Weights of a small contrastive image-text model.
Model: encoder arch efficientnet_v2, encoder depths [2, 4, 2].
Training: adamw at rate 0.0015, 16200 steps, batches of 256.
Data: trained on regions of photos with short descriptions (Visual Genome), 40.8 epochs.
Rows from block 3 of the text encoder, named by matrix and row number. Rows with one number belong to one neuron. Each number is 128 + 32 x the weight over the matrix's rms, rounded and kept within 0 to 255. All counts start at 0. Numbers have three digits each.
# fc1: MLP up (text_encoder.blocks.3.mlp.fc1.weight, 512x128), inputs 64-127
# fc2: MLP down (text_encoder.blocks.3.mlp.fc2.weight, 128x512, transposed), outputs 64-127
fc1.336:113164153154104090154100136133158100126122112112155138109148130194104049117123186160044085133113136155167123119077068200147089155138119078155170141141133121121161149147107126141103145105102106
fc2.336:153149172068091121144119143183052130127168115060079110079096060114068079095108155189119145144147177154141103084116194098136123088127089112128238174170115194089134133154068070121119114085113109
fc1.337:116143140151125159139132116108184115117107106155138038130151110159156137141086159118129144064110124084116174145151033139091112147149135118108111166103133108195083118144088100127130101162142174
fc2.337:106191090127080081137084134063071125091150094151104196135097134094134148086149162135131127119110185177138103143112124066152140110060134129109161090192155094163136127105132138096119128152157100
fc1.338:120154110112122165136148135156148070139056110124109107140128107111156104134103110117062115142191162126153196065116125147132109145163177166097138152170186176178071105113076096095107095082175138
fc2.338:135122098094141160124154159112108109132097124154121102176113160117125164096130125111164099106081096155121193204126100114094139114125143079148108111061152092155129149139092129110135121135120111
fc1.339:095171086189142122133056109098086157151145098105159126112123103059158130146087119114083138084154139129148161136082120135077156098149178086087172136230182112116128085107069099118118115168177144
fc2.339:145129144101124183091115166109080087122050158161154129163188110111073170146089131118201161113052063152135218172121149107119100126121134091136157136104188144158160130124144146173173059137097142
fc1.340:161151125135106159158093071178102084142159154130175126115134087102114132145097184143141112112120125139107102118135109148154125127115163124086182092164170200175091126107081066133102130153165178
fc2.340:126217149130064034124125098170065123170119128105167077089143133159104166125114144158178139109079108131112083151166133140156136164097120115115168084159090111093156086122102126146135151157050125
fc1.341:119145097171137118145147144126177086128175069083121138111066132102135101110117133110031126156158104036115157143102116146108142123208126135112141119136156114100132126121157096086123115136181120
fc2.341:076106131165170107115105189121125125128111077126088107133119161098125121162203080067130132066107123179193123137062138109121185149127102135144155172108129139148201110149197212108127131125146106
fc1.342:208168163153206126153144082160112143142134149082173117128131080031139183093112142036118114145126090153153143084131120098126120110125129113132120126151133225124104146167114091112118087137105212
fc2.342:173154096156100157162112121121130160126133144175163167158113140113133086105108111119148043180133153174132129170131071221103132153172067099155145108097098153122108105126119131099112122118151165
fc1.343:102075075148117073110099147125116136108091093150136117128100135121091089160138122109129118097155090155161170140091078061152185117103159177147123207157173123147136134132128134126190169117101126
fc2.343:108099118151172128144124139193098176101120103210127146122136071143129097198134095123125094095111116146169140099166119169125138140092090124140146153139122152132083101113090120106158181164166195
fc1.344:166192117144140149154082097157144147133099131090146091088116124147178120154129142169135102108188142101177099081131130158072088122103106104151156117160151153170061071104091108123159142134151129
fc2.344:171128166064119171167139147133140135118115100078123113130123114143105152140173139096182111049108131133183146124139081147089119116142067087107150146092115138133126139173141138146124105111116185
fc1.345:125165087074109093149115125123108109127122159117129145117151135099150139077118163063113103067140127128119146160150134159135168110125134116126137123135136105223103104074135079138136149134177145
fc2.345:116144170094110142125128194141129142136176112119082108130109144103103116080110155135139187148158108118156117176112169139120129071058112119154173158138135160139148168132094099114167110102109102
fc1.346:147146162130102113140090080138115108076147129124138120082118087150086079095132169177129038172123063105149160141108080113127121137134118159181138107113137159198123131065138118142164206105112139
fc2.346:173101178032145098133171134217123102158081118083101083146125100116090155092127182133129158133120147135112141063177111083123092092144144131073138144117086134165119123158139102152111094070076181
fc1.347:140187138189135137113140101155143081162130121129114076056122079125145127130098111163126091170133124131114143128131137160164114097168125194138148097127165170110069066068115112157152167121157155
fc2.347:078138084097178089143122128113163171163158152131131111136068124208137099102162129133127059057081148126172124128140023128157123088097060168075122057141112075163117136113146127149158208125169149
fc1.348:128099117187148085105146121125149180148087104141143129125077135081122126101108113118095103161122090175148193118079120126117070148133168112140135160122174164143096154129093134091166124101137140
fc2.348:119167135166064124104163110150126111127135125147120116152140127121099133089091114185151125186090099076107147135149172151140104097096144144120143065134146117117126126097114118143109128135139108
fc1.349:108156110146117110128096120146133129105091140103160133105107132127120114144100176150074110143137105122157090122108107144110142122169120107108177141149182148167127129062107121125146159128114123
fc2.349:124103137114129150143098157137127118140140129142140153121139122131123078131118168088104133105133116116145116141129091155149155144140135114151151168155170139162131135130132126107089124139125135
fc1.350:118162116142233126119121122114151077147120126123147138078138098143146104115110182142082114060120105129166185138127068158133101098168170082127153159150164107141083102118173050117178162151195160
fc2.350:122091137194129161147129091133159110171129095143123076089138065183181110122000160156115154148143084017108129145131075176135125105122102136143147118162070118155131128187091042125149097135189136
fc1.351:127153089140121122158110092129149152117190060150176089119159076165149080127070124126098124113146110099144155119156101086135122135151129140158111151200171155192099091071192100141150116144132132
fc2.351:145079210123123178128102125162077152162185079127128020117108092162132066163078171141152130134113088080115173160123132111137129078105100167158132130147154090162161155130140144149176178119116102
fc1.352:126120156110189062131149152152125117140103139102135105082095105152147050122136171099137128113152093085153138112068130147134077081143143087127197152128133105138093154133133070130215109124149151
fc2.352:099103160147123076088139131072161154138143152096107079113134113135125123130161121095146132086101112150119118160052121089143177129082200147190094169109095042080221163140121165124129151150078136
fc1.353:155119138149085125153126124141155128102125108110126101107036106111086076163150124132109112161168169121165133095107145138149110127082122140106135092150119145098141104119089136149209160117147171
fc2.353:128129125127089148130131114132118093101105124178132147102154121118189152170102144097125160134124116148104033118149162088178121105160119172108108169147152123128083110082189107154145098133122119
fc1.354:147174161141111105122140139139128124154149141080109109099097135136099092181146131218124108137178147083148177139128077131087164136112126163150118157108149145100102131120081138122166206124143163
fc2.354:100125152079128179138129153098095158105097172099067136176188132135121201074102161205135139109119211155162162148102133108060094109116155100094215127131114124144129168147147070145131066115143130
fc1.355:109147116097137152110159165126157127161103131116115093162084126132138118115117100180123094145125110132164159150063119066082081206189090141149129163123124141148118133135113155114164129056123106
fc2.355:160107149178151144134151091143129111108113054108078119137117089118105171102083135125138169132092128122109122135131165107164138181120147117085145095146132133067182156174105104113087109147150149
fc1.356:102167116115140133121107149118159084130128117131140104133176135105125172137129135108120140081100126058151178143129112081090145116166175169090142129116114086163121159129114123134175094140118147
fc2.356:127072122048147145162087137145129060184098141074131181106095044119093111090102161195125127126123145105147157162120117122108099144121151121125183094143101118160136088099141103152120143107121124
fc1.357:206164143129141104112125122175095132110091162133225056111091137110161085131163201075123051115120116149166082065080114116145122121158136127169175152114124128124130130132094151118144125142144153
fc2.357:135115154159097143179110103158114122124085118128143107105136058127082108127153109118142120159128081122111136145115140155138195093109123105208115145123070145096196111144095136131091153139189147
fc1.358:123132124112102039175095094152148072115201056113127148142096113135097071094075177114115138143133101114109164142116080101102121163150189147147133168143158111202085089086142101133216142103169126
fc2.358:142112255116173117141096100131185133178073119118151091073093156116135142113120167079095168127061104180073116140110051105133119161186104171134133166090119127111237154152163175167145091126025109
fc1.359:156142113201148175178092096153182126109115130137156128098142099099134114156143111061125073178196120088152145074150144125125119126129166151116121091154182241121064077063126105095091149108119175
fc2.359:151083156128155109112100143145119135130086178088140158099085172152109162089108207172131141130129133130110067185125103031111178115155127098145190130080115099090211154141139119101097140190067097
fc1.360:122116128208106122162070119123180122099127143144163128048129136183108088148128197105045116086145108113185077132070075160108168086093096068145195137128154112138154111169130104097143155182123142
fc2.360:156154142117072183093166182161085176105104209170116076087134155113174079138110170165117067157108139128150079187097106204094157110089110146174203108112182108134106132175124098104157196138156127
fc1.361:160158154145130122162077080156121130115088117118155083074131106107111105137109170074132120096153068128162139101124099122097167160150112103131140176147170153149105096144127099115161152163130181
fc2.361:154126122109133140130143136137130128116133098077092112134105113111115122124149119137141100139157131112153163133113127089101138167126123119134118140143153143150111109131166116120126157111154133
fc1.362:132124116094164159145113128152110122177101119149146129115134092139134115177084179174148132105130148123119142128149133122140109151137113141097196126143171156193098063131122089124139139136147154
fc2.362:123170150143071086103165130132178084095120125102115124145168158169118133126153104209154135136134146113168130107112160115149036172097192135115136141121074146092126157124053133160172084078144109
fc1.363:143193172123111129133102144195107131153072149102147129121141133118151102120103167154125129124126130097160141130128084125116130087178160162127193160118116141201147150074150114145122097106095124
fc2.363:120132100134085132075134112080155138104163114141158121126155185096139104151143106129130110113144160117142137094075220121106081110091167149163151109102193136173102128070069133152161114157062085
fc1.364:145172115175107108117112097116113151098112145121159116128126125103133176182149135145144066132129116128145136132151074112173112097105092165113111117122180144181084117142119128138154153132150169
fc2.364:120119098186155109110184154167109102128151118170112161136158162191159134129122120138118116144103151110123088122155139147138155120166115122117117155125081117092117151156147126076090122167078137
fc1.365:160131150150176121213070101173090145149107088076153122081103089120111095150146182119126097115164114147166076078127118157115149124108079127124146124152176159131094085118110124110130179130118153
fc2.365:141137139042135152159121157118107115131170083106113133138104097117106119105137150104106119100137133138172151109110128147145121155135116113123173179145189175157128130131110128138111121096144146
fc1.366:129139105190200132129113128145088153158138151112122100063106087127189091157114123109051114103145140158151114123098133126113135121144101121121190213196115141104098160105107085117180135157130148
fc2.366:062081138182100136123109122130165147062142157182131091097214114189191115162088096190141117139097170066060111152071140202095115134075142184152169114136064062151167122041166113144161116139139089
fc1.367:158169189169144174113150109112132132079180103145135106126118097063084119104094118063109132151110121137146198130083125156076093165153161126129142139138195195098152151135100120121125088109074149
fc2.367:116024089108146135167094130169120091165067184123165155093160096160139085144108152167087118126162116124111102167156096114110174138134141059148162140122073139127123122097132082118114147175159133
fc1.368:131098144164116160100134140114137156116130122145143133127142128142108111141146127133095047127119152138200140130065118106185076160148149162156138153127120129143142092118161165111153169089119118
fc2.368:135124129138108102143140090153131105160126101149149129141130110157120175103098146079099174125082060141053109123169132138191166161121115132114124093147122122068164132178107129146053104150107118
fc1.369:134104139179098124090100114113132146103089168111169132080108168135116075135132199177088124135116152101126091122089094122095120152117121152157147129142146106169138119120129144077130152169050105
fc2.369:123137132157097137123132137087153120092140084121085115131077125129124131098118100146165126132142110116101136182105173082160106142088112154135102073099100119136183116113136180158141174108137096
fc1.370:130126130125149122179082101159108120162097122093142088095122071104110108137112143143098122120172113118171157122113097103112126154160105142122160140165166176154110130129078097137175145121115176
fc2.370:123102143108103108157120141156138138147149122136120116135114098101115109125124134119117110148125117116121136118145124140151144160133129147115134149143145141149138134128135137088112143108086142
fc1.371:107092126131121078175120119142186134155161171157133048114156100137103074142099136108099134128156122052140107142072112135113139179118180135078167102143144129131108097086137102137144095150150153
fc2.371:140093188090195163159105117137089150114147092125155181163148072113151151143115140095123147182119148130094137102093157132145118134163117174153126184124157159114141135106174153132126067084048120
fc1.372:170152145124159133138149110127110148152178131121151102161093088194065146116086171156125099140123091109156132119126066154128103110130096088114141148114163129145083119148133108099170135124089196
fc2.372:166115138140160146120128110133132117122143098103150092110094099104181137105117154072120087155130076149113102125114137118201105140139124158166108167124130132151105155109117124181183158098128130
fc1.373:177150146168155092197100089144142117159104159099151090074146105115107132146135168092116100100175109110154101096142058164136152133148119102123130129123165146138101080148109102106133145155087202
fc2.373:127102079092157098145122146166143075141113118098121134149124076108098111147132125107100132133171100128150162090150105129131134194178172130127111214185144153157096101101119104111124125085160159
fc1.374:167122140182119119140128091141145135147154139102118125118135123095099121174141099122139146076170096152112120109163042107103162112145130112176088153134151149132063094123119124133123188149115175
fc2.374:130075134149127163083120124116153113112123127161151136125124147143161088166122141134095136123107115111107125110102123157095141127098159102132145106120095103109181158146121131140112112164156124
fc1.375:111151120111121125129115118118148090179111156129115143139106055112103163112110116142114091109129148173159174129090088118143108162126158173142149155154143144176110082146078138137189150066122158
fc2.375:086191107136123110116102102056124105175111082169130114117161071130138174097106119106102139132085135165096177157122110125181132052110110181123099118122116090153142113143113158166104155105113112
fc1.376:143112124170132171162119115163140135081184153115149075133118095117149095107120135150094041172147141103147121123123132117113119175160118163139171119166162193161121135113120094096103113108124120
fc2.376:085146080183163104095154166066114152154133101179108126142191157122205139153156055114147105110162101152139131133073175109119126117068141159174111146106128137158102118085108165125179140122178075
fc1.377:154078154138132112126132139196154154163128128114146066084080127149120104128103179091080144121141091106145109106111114154178110128182132102136177150141104129116122143171114113135158096137093138
fc2.377:083131137129121099140113124117164166153163125139085029061140089144142105072080142128125118124131088102131119150108111121118105167134096120141145125151127122161138132113159097125174160133083106
fc1.378:118093145113155164196065135139137134103094159114117120082132104104122088154140106084145103111145132141126107155098121091136176148149091164147146171130131155107156109142117134147152153121091138
fc2.378:135126116161124143123140145130121092121167092160129153118139165165142135159169093081143121120110095113125116130104139207113145143130100089135109097109087106097141120161146182116093122146160131
fc1.379:141130126173135109128100093137116091114141147083153077055094109110098131143119165130135095127133127146123090113116129160141096079155112077118189124147172152136097060124052104112151142149141159
fc2.379:158105151070157121204092174160137176141180107086149153091101143156137091206174125090147135107164113112180087048127120140107135105141092114143138178131155145119118133113100158149129107122117137
fc1.380:157098138146183167148107130138103132123168146125176136110111089162127090164156164128119040090148128098200108060090136139140088124102114122168147131127137137117108120139109133104109183152103183
fc2.380:118170118147137085158124110122138097129144085046102166136127096077096145094144073128101113128182105150170145120089167052112127197170124125127103163170146181117105084122177147110115143081144124
fc1.381:153115170176179156124058096118137165117111166100177063103112126105098126097113163094125115120116080097170091159067068207077200145117142082167171136133140123134168135130143121107100106157128154
fc2.381:119141123164110104115152144117192164044129139093109096119144179175079158146109105139187182107138163120157063150089132142096077163118150082091146146102090080088177136090124096126201061183152169
fc1.382:108112141074159151148151130136140116150073170084112105072148075158146091138138152126087114130154160117131144066103139141162093094130139164106179151170131142101063123129140051151144151112100165
fc2.382:113088155150104107092098132117138208168131119138108066060115137093097112142094134094125176130151106115097124136129146143116141130135149163146129160129136091146140116108148156121173150152111153
fc1.383:126126168115117132200062108149145152149194170156124096082120095049148087196126121123115151158169147067116155137146127145068192127100096207149118118139160174140130092096117125142095149157109162
fc2.383:146120090113171166132138152112137162126105115183146152171099167205116150139134075092146124131112100148146149129173101217157129080111058095130081106084131124115120101144126182131117126112185121
fc1.384:166075140154155126125065054127109140106143096112160121093146155090134146106080147104085141152144103131104126106106124154121136101135157062176145143124199159178141181116081061155135083171059122
fc2.384:147210101069077211119129130084103154062090179135155172183128212086127191112112104183195093162078160145140124182150130143091089112126064122089152033119184144144129101067100167136132086108112085
fc1.385:127143107097106117132060108187112097156174099162184127125079117093156059141102137102125131178121115067124162135143148140121145114114161142099140116133199179234143157038133116116071121130087120
fc2.385:122177131180147131167126148144152132138096124082144118067110124139155131112129168119068132178169146136120082122079089173076189138173099086175171180115074132055153130170120089110058111134182111
fc1.386:163075163121147147228064094167130186131091119126144095109116021135088072184118128116120074114201158122219153096071123091128142147080168125136160168137134209167144079112112135146161145123088224
fc2.386:096098083161174149149091149122165086055114175130148164112162141130146105136133147093058098144174088116177089118065141118100147211175170103184160219141165192147130112055077099092138160119121074
fc1.387:121144151155139133199115115136160145222114201108109051073115085109139104129101144103062139101140144111148119155115080173150141205145119139066163122158112119098140117181153107108136123126183166
fc2.387:096190135149110098126172165130127146150105092096047130112136068132063141086098078186145141206155135112122143161087133110126137104123086135137175130147088192069149110150144096104102121073148103
fc1.388:157070137141207137161091116150165152158073098069140123074057100104156108127156130112099117124158135161147180088145111126121163128145081161135131149151077141119133110140147133136189164111138139
fc2.388:098119091101084084152155148155112088162159149171088146124128107100186151123037113095135189151081110117063089194171101158139193144171096174073145103148083088120147102143150091116093093099141097
fc1.389:192114139171178069145116095123200096165121066022130126110092120147081147109154138109082131115181100095154121074131064094121148096114110082139101166152110137119140146170132119142134133134070189
fc2.389:174099153096078129084130078122144147105136181143131128141134171109100136124130146156221150130107132151114129142197124104171120158128150139158066090062118110174096136157140158154154169169110147
fc1.390:173125169150154144147108074156127095116107122092151097092118089091085119108090142123140084137120122106148134113121104138120097168158137120119155139131159212189105120153057106135175111120085203
fc2.390:148159135119059146134116122153113137126154120174155120118094130086084085129133131124133115178127090139163178105136132140111122144134118148144121118138207199154104103128083149138136137123103142
fc1.391:133178124154136078136142130171141108178102134101133110141158104099098080104130110143071037157128088119189198070078124098149111110191152185127144104146161212133067091101113138120119135090142139
fc2.391:089118152148117159123169145119137140128094119101048083087118093178164104087090148154106084107082135130123136189076122103132145089109116152175180137112122063141156168176171097143157198125125083
fc1.392:153119130111112120132067111175101107169099124088166117088072096081104115177119158120119113130141093159135122125121108078152121152178110131095181136175134169153131079117075119153158116134132166
fc2.392:167126099141080128087154107131150109146147153187189111136120137146107132151124123113130116123085142133120151072155127134159094126137131145083138110139150142127105074146070130124087109150087140
fc1.393:152165130176120129172079073163152128089117109084180079109128135146095093156124176128110072117161124112167076095116102153120142131105115133123157126156188150173126076102114116098127149130082126
fc2.393:166098187076110152170129109155126166095146099104124148095112111119115104126133170121100120118143137107189124068106139147136103152106135124124166131142174166132133119125109125141109129125123164
fc1.394:165194156089108154156088087155128134113153111073153105103115112114095111155130183143129110107173096107192120099107102171108115136128148107135154137155178153152095126122097108136146147138087158
fc2.394:129113137126093134147088124133128135145164102133144127135115078124101090146116125135117118116150128130136180152137094127114117141122120142111134128160142157182103108127147140151140139095171147
fc1.395:140132136098149153154109111144151161148147116082123126093102113110142127153133139155096109131219103110163177077105122134085108143098152114136138181155171178147091146086123098125142162114108133
fc2.395:111102155124127139163112163130134135153156110098107121111105066157138098158115132149119107110138138108135176179116093114097117107135103151108156182126166139143139126120080133149174136097115141
fc1.396:193190131090093061136155096163158128157126112083124070141079140145076104123130162166110115136141118109134172113145099093076104206094162127166107120115118142162102129135128123176199163103153142
fc2.396:183094093137183106094178083168135128141150118077163140143102143174132128136140209143061079070151150141128135082154111079129112105116160079082129104145120050098063114138180082096121149159076147
fc1.397:182094149140131149155112083127133152150165080099144111107112134114069057113100159129098110088170137127152141079098108198120087190122171072113167134145176144186118118153108111153143112115118158
fc2.397:154133165157117089160067066172131150191121079138159096104130086115111106167108158133111138108124115096129162083166096144136135145098163168126112121180145130149106101121098134153153158141105164
fc1.398:146135120192169139155112130154151107108112154067130126101078096123102124133152135109138089137177093071198121102088112142107102126118118144139155123161158175131107141108093108133194147105139152
fc2.398:127127139088127095173158184159137112128159103108115106135114111125112106122160116106107109128140116141177155118101077128128149127140113126136136201123128151116114166150088117128136113092118163
fc1.399:110157110118081112119130105126130088166138104152105106071169099134156114100080144140066139130145152107112160091083161116153112106143192164077183140206140105158087107111136046157195115159175129
fc2.399:181126175114144157153117121103155161131121152162127122142074142109074180118131052100179156159146109168117124144112121193156097156107103118163070097107135147086122121143125185150151120096113161
fc1.400:133125145094184086147090092104133145202165102107140118103078124118121152098115210104093147129119128138123096121097111150155126104132115124139153163150160127180126134153089110107149124149092132
fc2.400:161095094157111159087135105099118106151146111137176182135089126114156074137125107117099080153126121153131141090107152140162092173175102177132115116148147152151128108146186177146107159080134107
fc1.401:161187122120143107197094103141133135100178094070150112109110116111131113133113154118138092075162089110179110119133085204121143131116123091155125149149187148165100109087122086148128168133081159
fc2.401:114150124107075101162131137134141103099145136127129126161131113118129098131135119125110102113132119103148156131140105097104154148128138139129111141144146161201126135139137157134080155081176147
fc1.402:141139120117117136141100100151114108122103104090146096119128132098110130129095169152112114117166108117146158094129094136091129164136169101130149149168200187179102101100116085092114120128102138
fc2.402:163138156124109153161118103117156145146148114124126110133145078110126114100099142107130111116118131104122145147145102102132107139113123152125114145108159163191120154137134121125129132108107150
fc1.403:137164121167125121146069121173126098126121099102152118100111152104145095156127146114105112092154099104193091099108120161133154150140125161124149149182188150154088118101063122111127131121127122
fc2.403:103127121121137113131120101119136102124173109117128143101137130138126069112112150125088125086116117129139119112112121141156126164101160149119152133141148126130136138116167104130110153143169132
fc1.404:089148101174087106148092097107152181128126132149116114084144063123116116138120095122131058132144118131140170154084119107110168170142133162122107132149172130140136051095109130106145206147123149
fc2.404:133120143095110107092188158163099083137159161146144141170183168143107129126141107125111151147091117130083118084110163177110129131139176071134153174091046155093141182172118125129104039109151112
fc1.405:171113175138155146112122082160138110142154074067139165103108120099091134136134135164084103167173061071152203102100099093108138136161118124133130169120198210129137185122139116170126133124087160
fc2.405:092135115162164158183098152160138151045148133158126115101196053124176085197097096107109116132152170106094114154113109106068211126181087178136142184123125125133153144098154104122119143099098127
fc1.406:128117142122173073152084118154154157151124211127147129122111108111106114100125145127112113116105099172151100138086076117124126076161104159161194136138179153156120107141139120136170132111114131
fc2.406:096122106087085161071092187136059152115105195146157178175163147063128156095086123148127106165074132160134140166122144103126174140135099151142186154142121151193187142074142148122109127082083048
fc1.407:158106174102117134164110126228095086122127129100132150126103118100099071114061161111115138154129104161105129112134135110147107156210119101124188166178162181130121129135107096146122098102073121
fc2.407:120045168133108175109152155156147098147127117150117089121133147149151111149117160170094159136091148073079111111127142169116139124094133151143155137093057089098145184162176128132127101120148088
fc1.408:109128128137121120175056107156122156102073171090151121056158095107110141161132142137130080096188102115195070146120097210125135147134114105163156128151149146162107109069111115152172194144074173
fc2.408:150123085105131113163098184170134151132102141137142125135108159098148114137158103089167092122136091151176132133140095171087163157159105080132151163099204146132107124118088143136147133119102168
fc1.409:193145167134220130182096097141191143156108146073117126050085100102124102112130156089124145088163135202136109095104075165067119135134107084185147139130126140125125128144130096112141124144075158
fc2.409:101121098111068080092129122112133125140168145143114109104111153123120089143087121108129151087119135143065118128125108138097137159180134141076153117155128066141141102103141094126125118130202133
fc1.410:132070138119123152104126147136099105178095162120132106108105129138123089133127167118101148128127107130157171114076123180137165138121153120089185177154079124091135159139139093100172124149137149
fc2.410:136060123116152165106116148094168095096152125089124117141108141125088120124156166071085148121170118122126148126128116114095176143133143074141088150106156107094141164196172126082113160115101139
fc1.411:134134129134152122201109119160142106175115130102148123085142085147111126154103146106109120114189081115160111107139108166161100171182115094106148145148137187129079110131061097121163121120075166
fc2.411:130112123124120106164127120152144125151150104151132111124133092114114108119123111117097114137139124116154141101122125156147136159111121151126119158164150156141094126140112124097124151104104147
fc1.412:152078164092123079176070125173139152153117131129126121062133119154078173157115127108140150114169055069149119134108125090124160135157140119155155150102098158119142112144073116164202133137142158
fc2.412:142143135135143075093124154123139132099109125127154174144108169142082144128232095114124085139122128146172116096083136166099132131128107073160139116089106145085192124148152233122096148122151159
fc1.413:149088140104180123145067109179080108165124134112198112105091111084127106161161156038118087130134109140158164063081120092148181183155105183140128165183116090109142073137151154114141156094164123
fc2.413:125141121103132078141155124107170145094080109028070090166107136179026115078156130151144113111175144112187135140112078104081104088097164063146097124111073094140169129104142113141104171101067153
fc1.414:167114170165171167124097121115117141110097189113185103136135123053117125173138099052145107083103107092178167113072120135082072160151136132138126172117191152190148157141103140152192080133046194
fc2.414:111162110131003143072159070084108109099116106168107082131151126104119164141143122203172109124097117089085203145150167136079116186073156169140093076134177100167103108113135125129157176167180128
fc1.415:143193164107091071227119105145145090160226075120148117116108063167125085086087185061096107139109105134119132135134080155151124098154127098168136127112134147172106083115114130151120153106169149
fc2.415:128128197083094165195096134160099096124157038170114162065157041109160149166102137124100148178127113124084118092100195106156086124213078169163153180143188186128127099074134156179134116107063079
fc1.416:207140128169120104142117086142138090126105136115174107056079123111172065126139177085113082107126112155131105116138077119164089147186116162072164108120141111131144116154158133126119157143151140
fc2.416:105055144136126175100131151104131112160184057118138169113121129115080049127119118122067153157118150090156181092048212116117095171093171116130183157124091160116204216123118146113107077099053066
fc1.417:122198123091167147149121133152145087072161058048116122110137135114154096109120139120049104108171107120193087157101112168148137223190143126151186162146130140097123126147119107113167139113130110
fc2.417:109081118103086124050179204109110096141175092155138183167111213170096103105178154085089126089081082107136142132103119133124148162153149064143147166061117122144178210198157205082083119132141111
fc1.418:117188099103183096130062114123122098114185106115169151103160106110160096093097170128069126098141111106130148153091075186152153125124166125169148147148139117155072114132138067145132145136167129
fc2.418:121126173134131162091148137123143134146094164149172089121155106093136100127091168141097124170116122083133158135092088198094095079131150140169160121108141134137109136139139078133158054123156164
fc1.419:161154170075081105142118112166139080100098177078152116057111124139171099115138201113110092102114129115112095133117049167104131201162149085137173186123112109214127162139087064148168139135094143
fc2.419:158102179120147145181106159158119095093136135088161133196087121162059054109135167160101111092120176113214144089126110158109087121132116093138195125159095181151173194166059138157146095053140159
fc1.420:159114140120177139180097107177153162145098159089128092101108104129117136145126149153163067148185127097170130093118116134107119167115140166142152136136135180160098076089106111103150192113064152
fc2.420:148113138110123115182111128182115134129125092135142110108108041129144104158125150144145098119150134125130148122178104110139138098112093176109136172157146141168099127146127110126145151124145182
fc1.421:134114137161201162143042106102112134134158176130178133044139113101166141151150138097115040080121121120139123127030120196126137147173109146191160133139125132110137106112161148136115172122173144
fc2.421:097161101168130069119104157075169123093090109105122193120149132125093146167185076135124164109166174173178120097075151117125086215110158095120132167164140175107147086104100158123165072116125140
fc1.422:153181107070193069114089107144116075101112120099156134137119133128109144110147203162150089059119071117165152143143079065141112156108187129181130124118158127180043127122105119132159186139129155
fc2.422:142101135115103154104100102132104182190113163163176107117110145140080084092063132121140125104069116167132131136103114214177086182128143096131193101125100100162168165128116153163163115138059142
fc1.423:154097128105192124169089141115153137175141186107118067084098111051181123105161126113121110058157144127213144107085118160101170092137151129161163124129135128141117138122122109145145138132169169
fc2.423:156177109149173129178101135129110204139067162113135132125170114125167204156182095145140098114204115149174112126139103117070193151118100112154117148126146161083109135154114132117090151160084142
fc1.424:110142128148091118129142103107172131166100134153139077096149117168124103127120197103060162064119088124165159143148100175134092085125146086110136160135151095141067164140060079170213119187090152
fc2.424:137163112153042145099079124087137151076088090157143145134095164054047157122152119101185136156132114130191142131107149160157094141087187085163131101148175130186142110095074156111183105148132121
fc1.425:134130130150144063254053107156157082117144091122156141126146094181123138120143164071076082136165099156162085096128039149152169092073084103146114107169132134170130120106112115166105155098113155
fc2.425:202065180138087204089106097135093191146122182131133144114153164047114101136124082156190157151154149102104127127125205091064141134139161148164138103118159163135129123131188148128084109159120164
fc1.426:111132155112120164131115135110099154178156171066114125099125126127130101129133105167116119054175121120198114106035144128065131145131136106132182227146121138126131126103072135125184124131140122
fc2.426:148175105135119130176138129225088145090101100103102131140117099108099153086094114154130126218160127102140123130206159142132140127128084137076121094203159155150089096098172087085085163098097094
fc1.427:112129161135085088156071111159120119119178132168184127036155094162098092158118185041079132112127074126119074154108109178153152135121166110155166199113135142103150151146089119146166134176073141
fc2.427:067129189100170125132086195173079111174168136149122109135158093159176112165108136115100162111094161111136087151152114097152177110133086214114153156153106110120160174150115165152153129073087089
fc1.428:122147103137190113153067085117159141115158099139186109070140043153139120110088189137105096064133094111155179127095085097125124101167153081129157156155143111180138072103178049122129150167140145
fc2.428:142113144167123146152107081154130143110122106104089069079177096168159157170069136163134171091185111024087101122136120132077177147094134138145133108164066107112141144147131052127111140197217169
fc1.429:140064121131101113104163159133123100212137176096111083126039147149106082108085140128120152126119086117134107149125117120160160092197125100102166124146155100126136091170149141099163132118115117
fc2.429:177122167105131181163111124139100110099129131102138150140112088102129146141139105100137076147145127133129164147099133096092101127181110114173104115092154161147114097093139161160119108063162152
fc1.430:122168160164167165169078100107143156121204146105128130118176112110129062150124119127044065143173161100129160117050134122085130150118157181181148169102179175128144139098137140110069152124102142
fc2.430:149184112172105174077128118081078145072133121216188143130181155068223119172160086104136070116069155150137136121083177154139162100106127178172129150076146123169151142141166182122140086172117107
fc1.431:134154111167106161136149129133148127095186109075127078130138151126092050114091137143112108118177116083195138144088109141088100185093154070071141114150209143164130154105151090095152090124150144
fc2.431:110112143076110194159119168101124182101072167163097166172148127150071048161124039109165107047087138199209218125076097174088093182131155116140176170087169156194140142143094162194197115085116198
fc1.432:206131160169123138134090093171105150139077176115164086051132123111120092172120165127144131070142120137139097065137137109139124130115147127127187114163105170130108111140092094124155131158146177
fc2.432:160074116140088121099130112138129142152085152166174115129099190141095126113109167140127129107092134136118126100133131216137100156099168064099161045133094101123136109168159129104128123166162160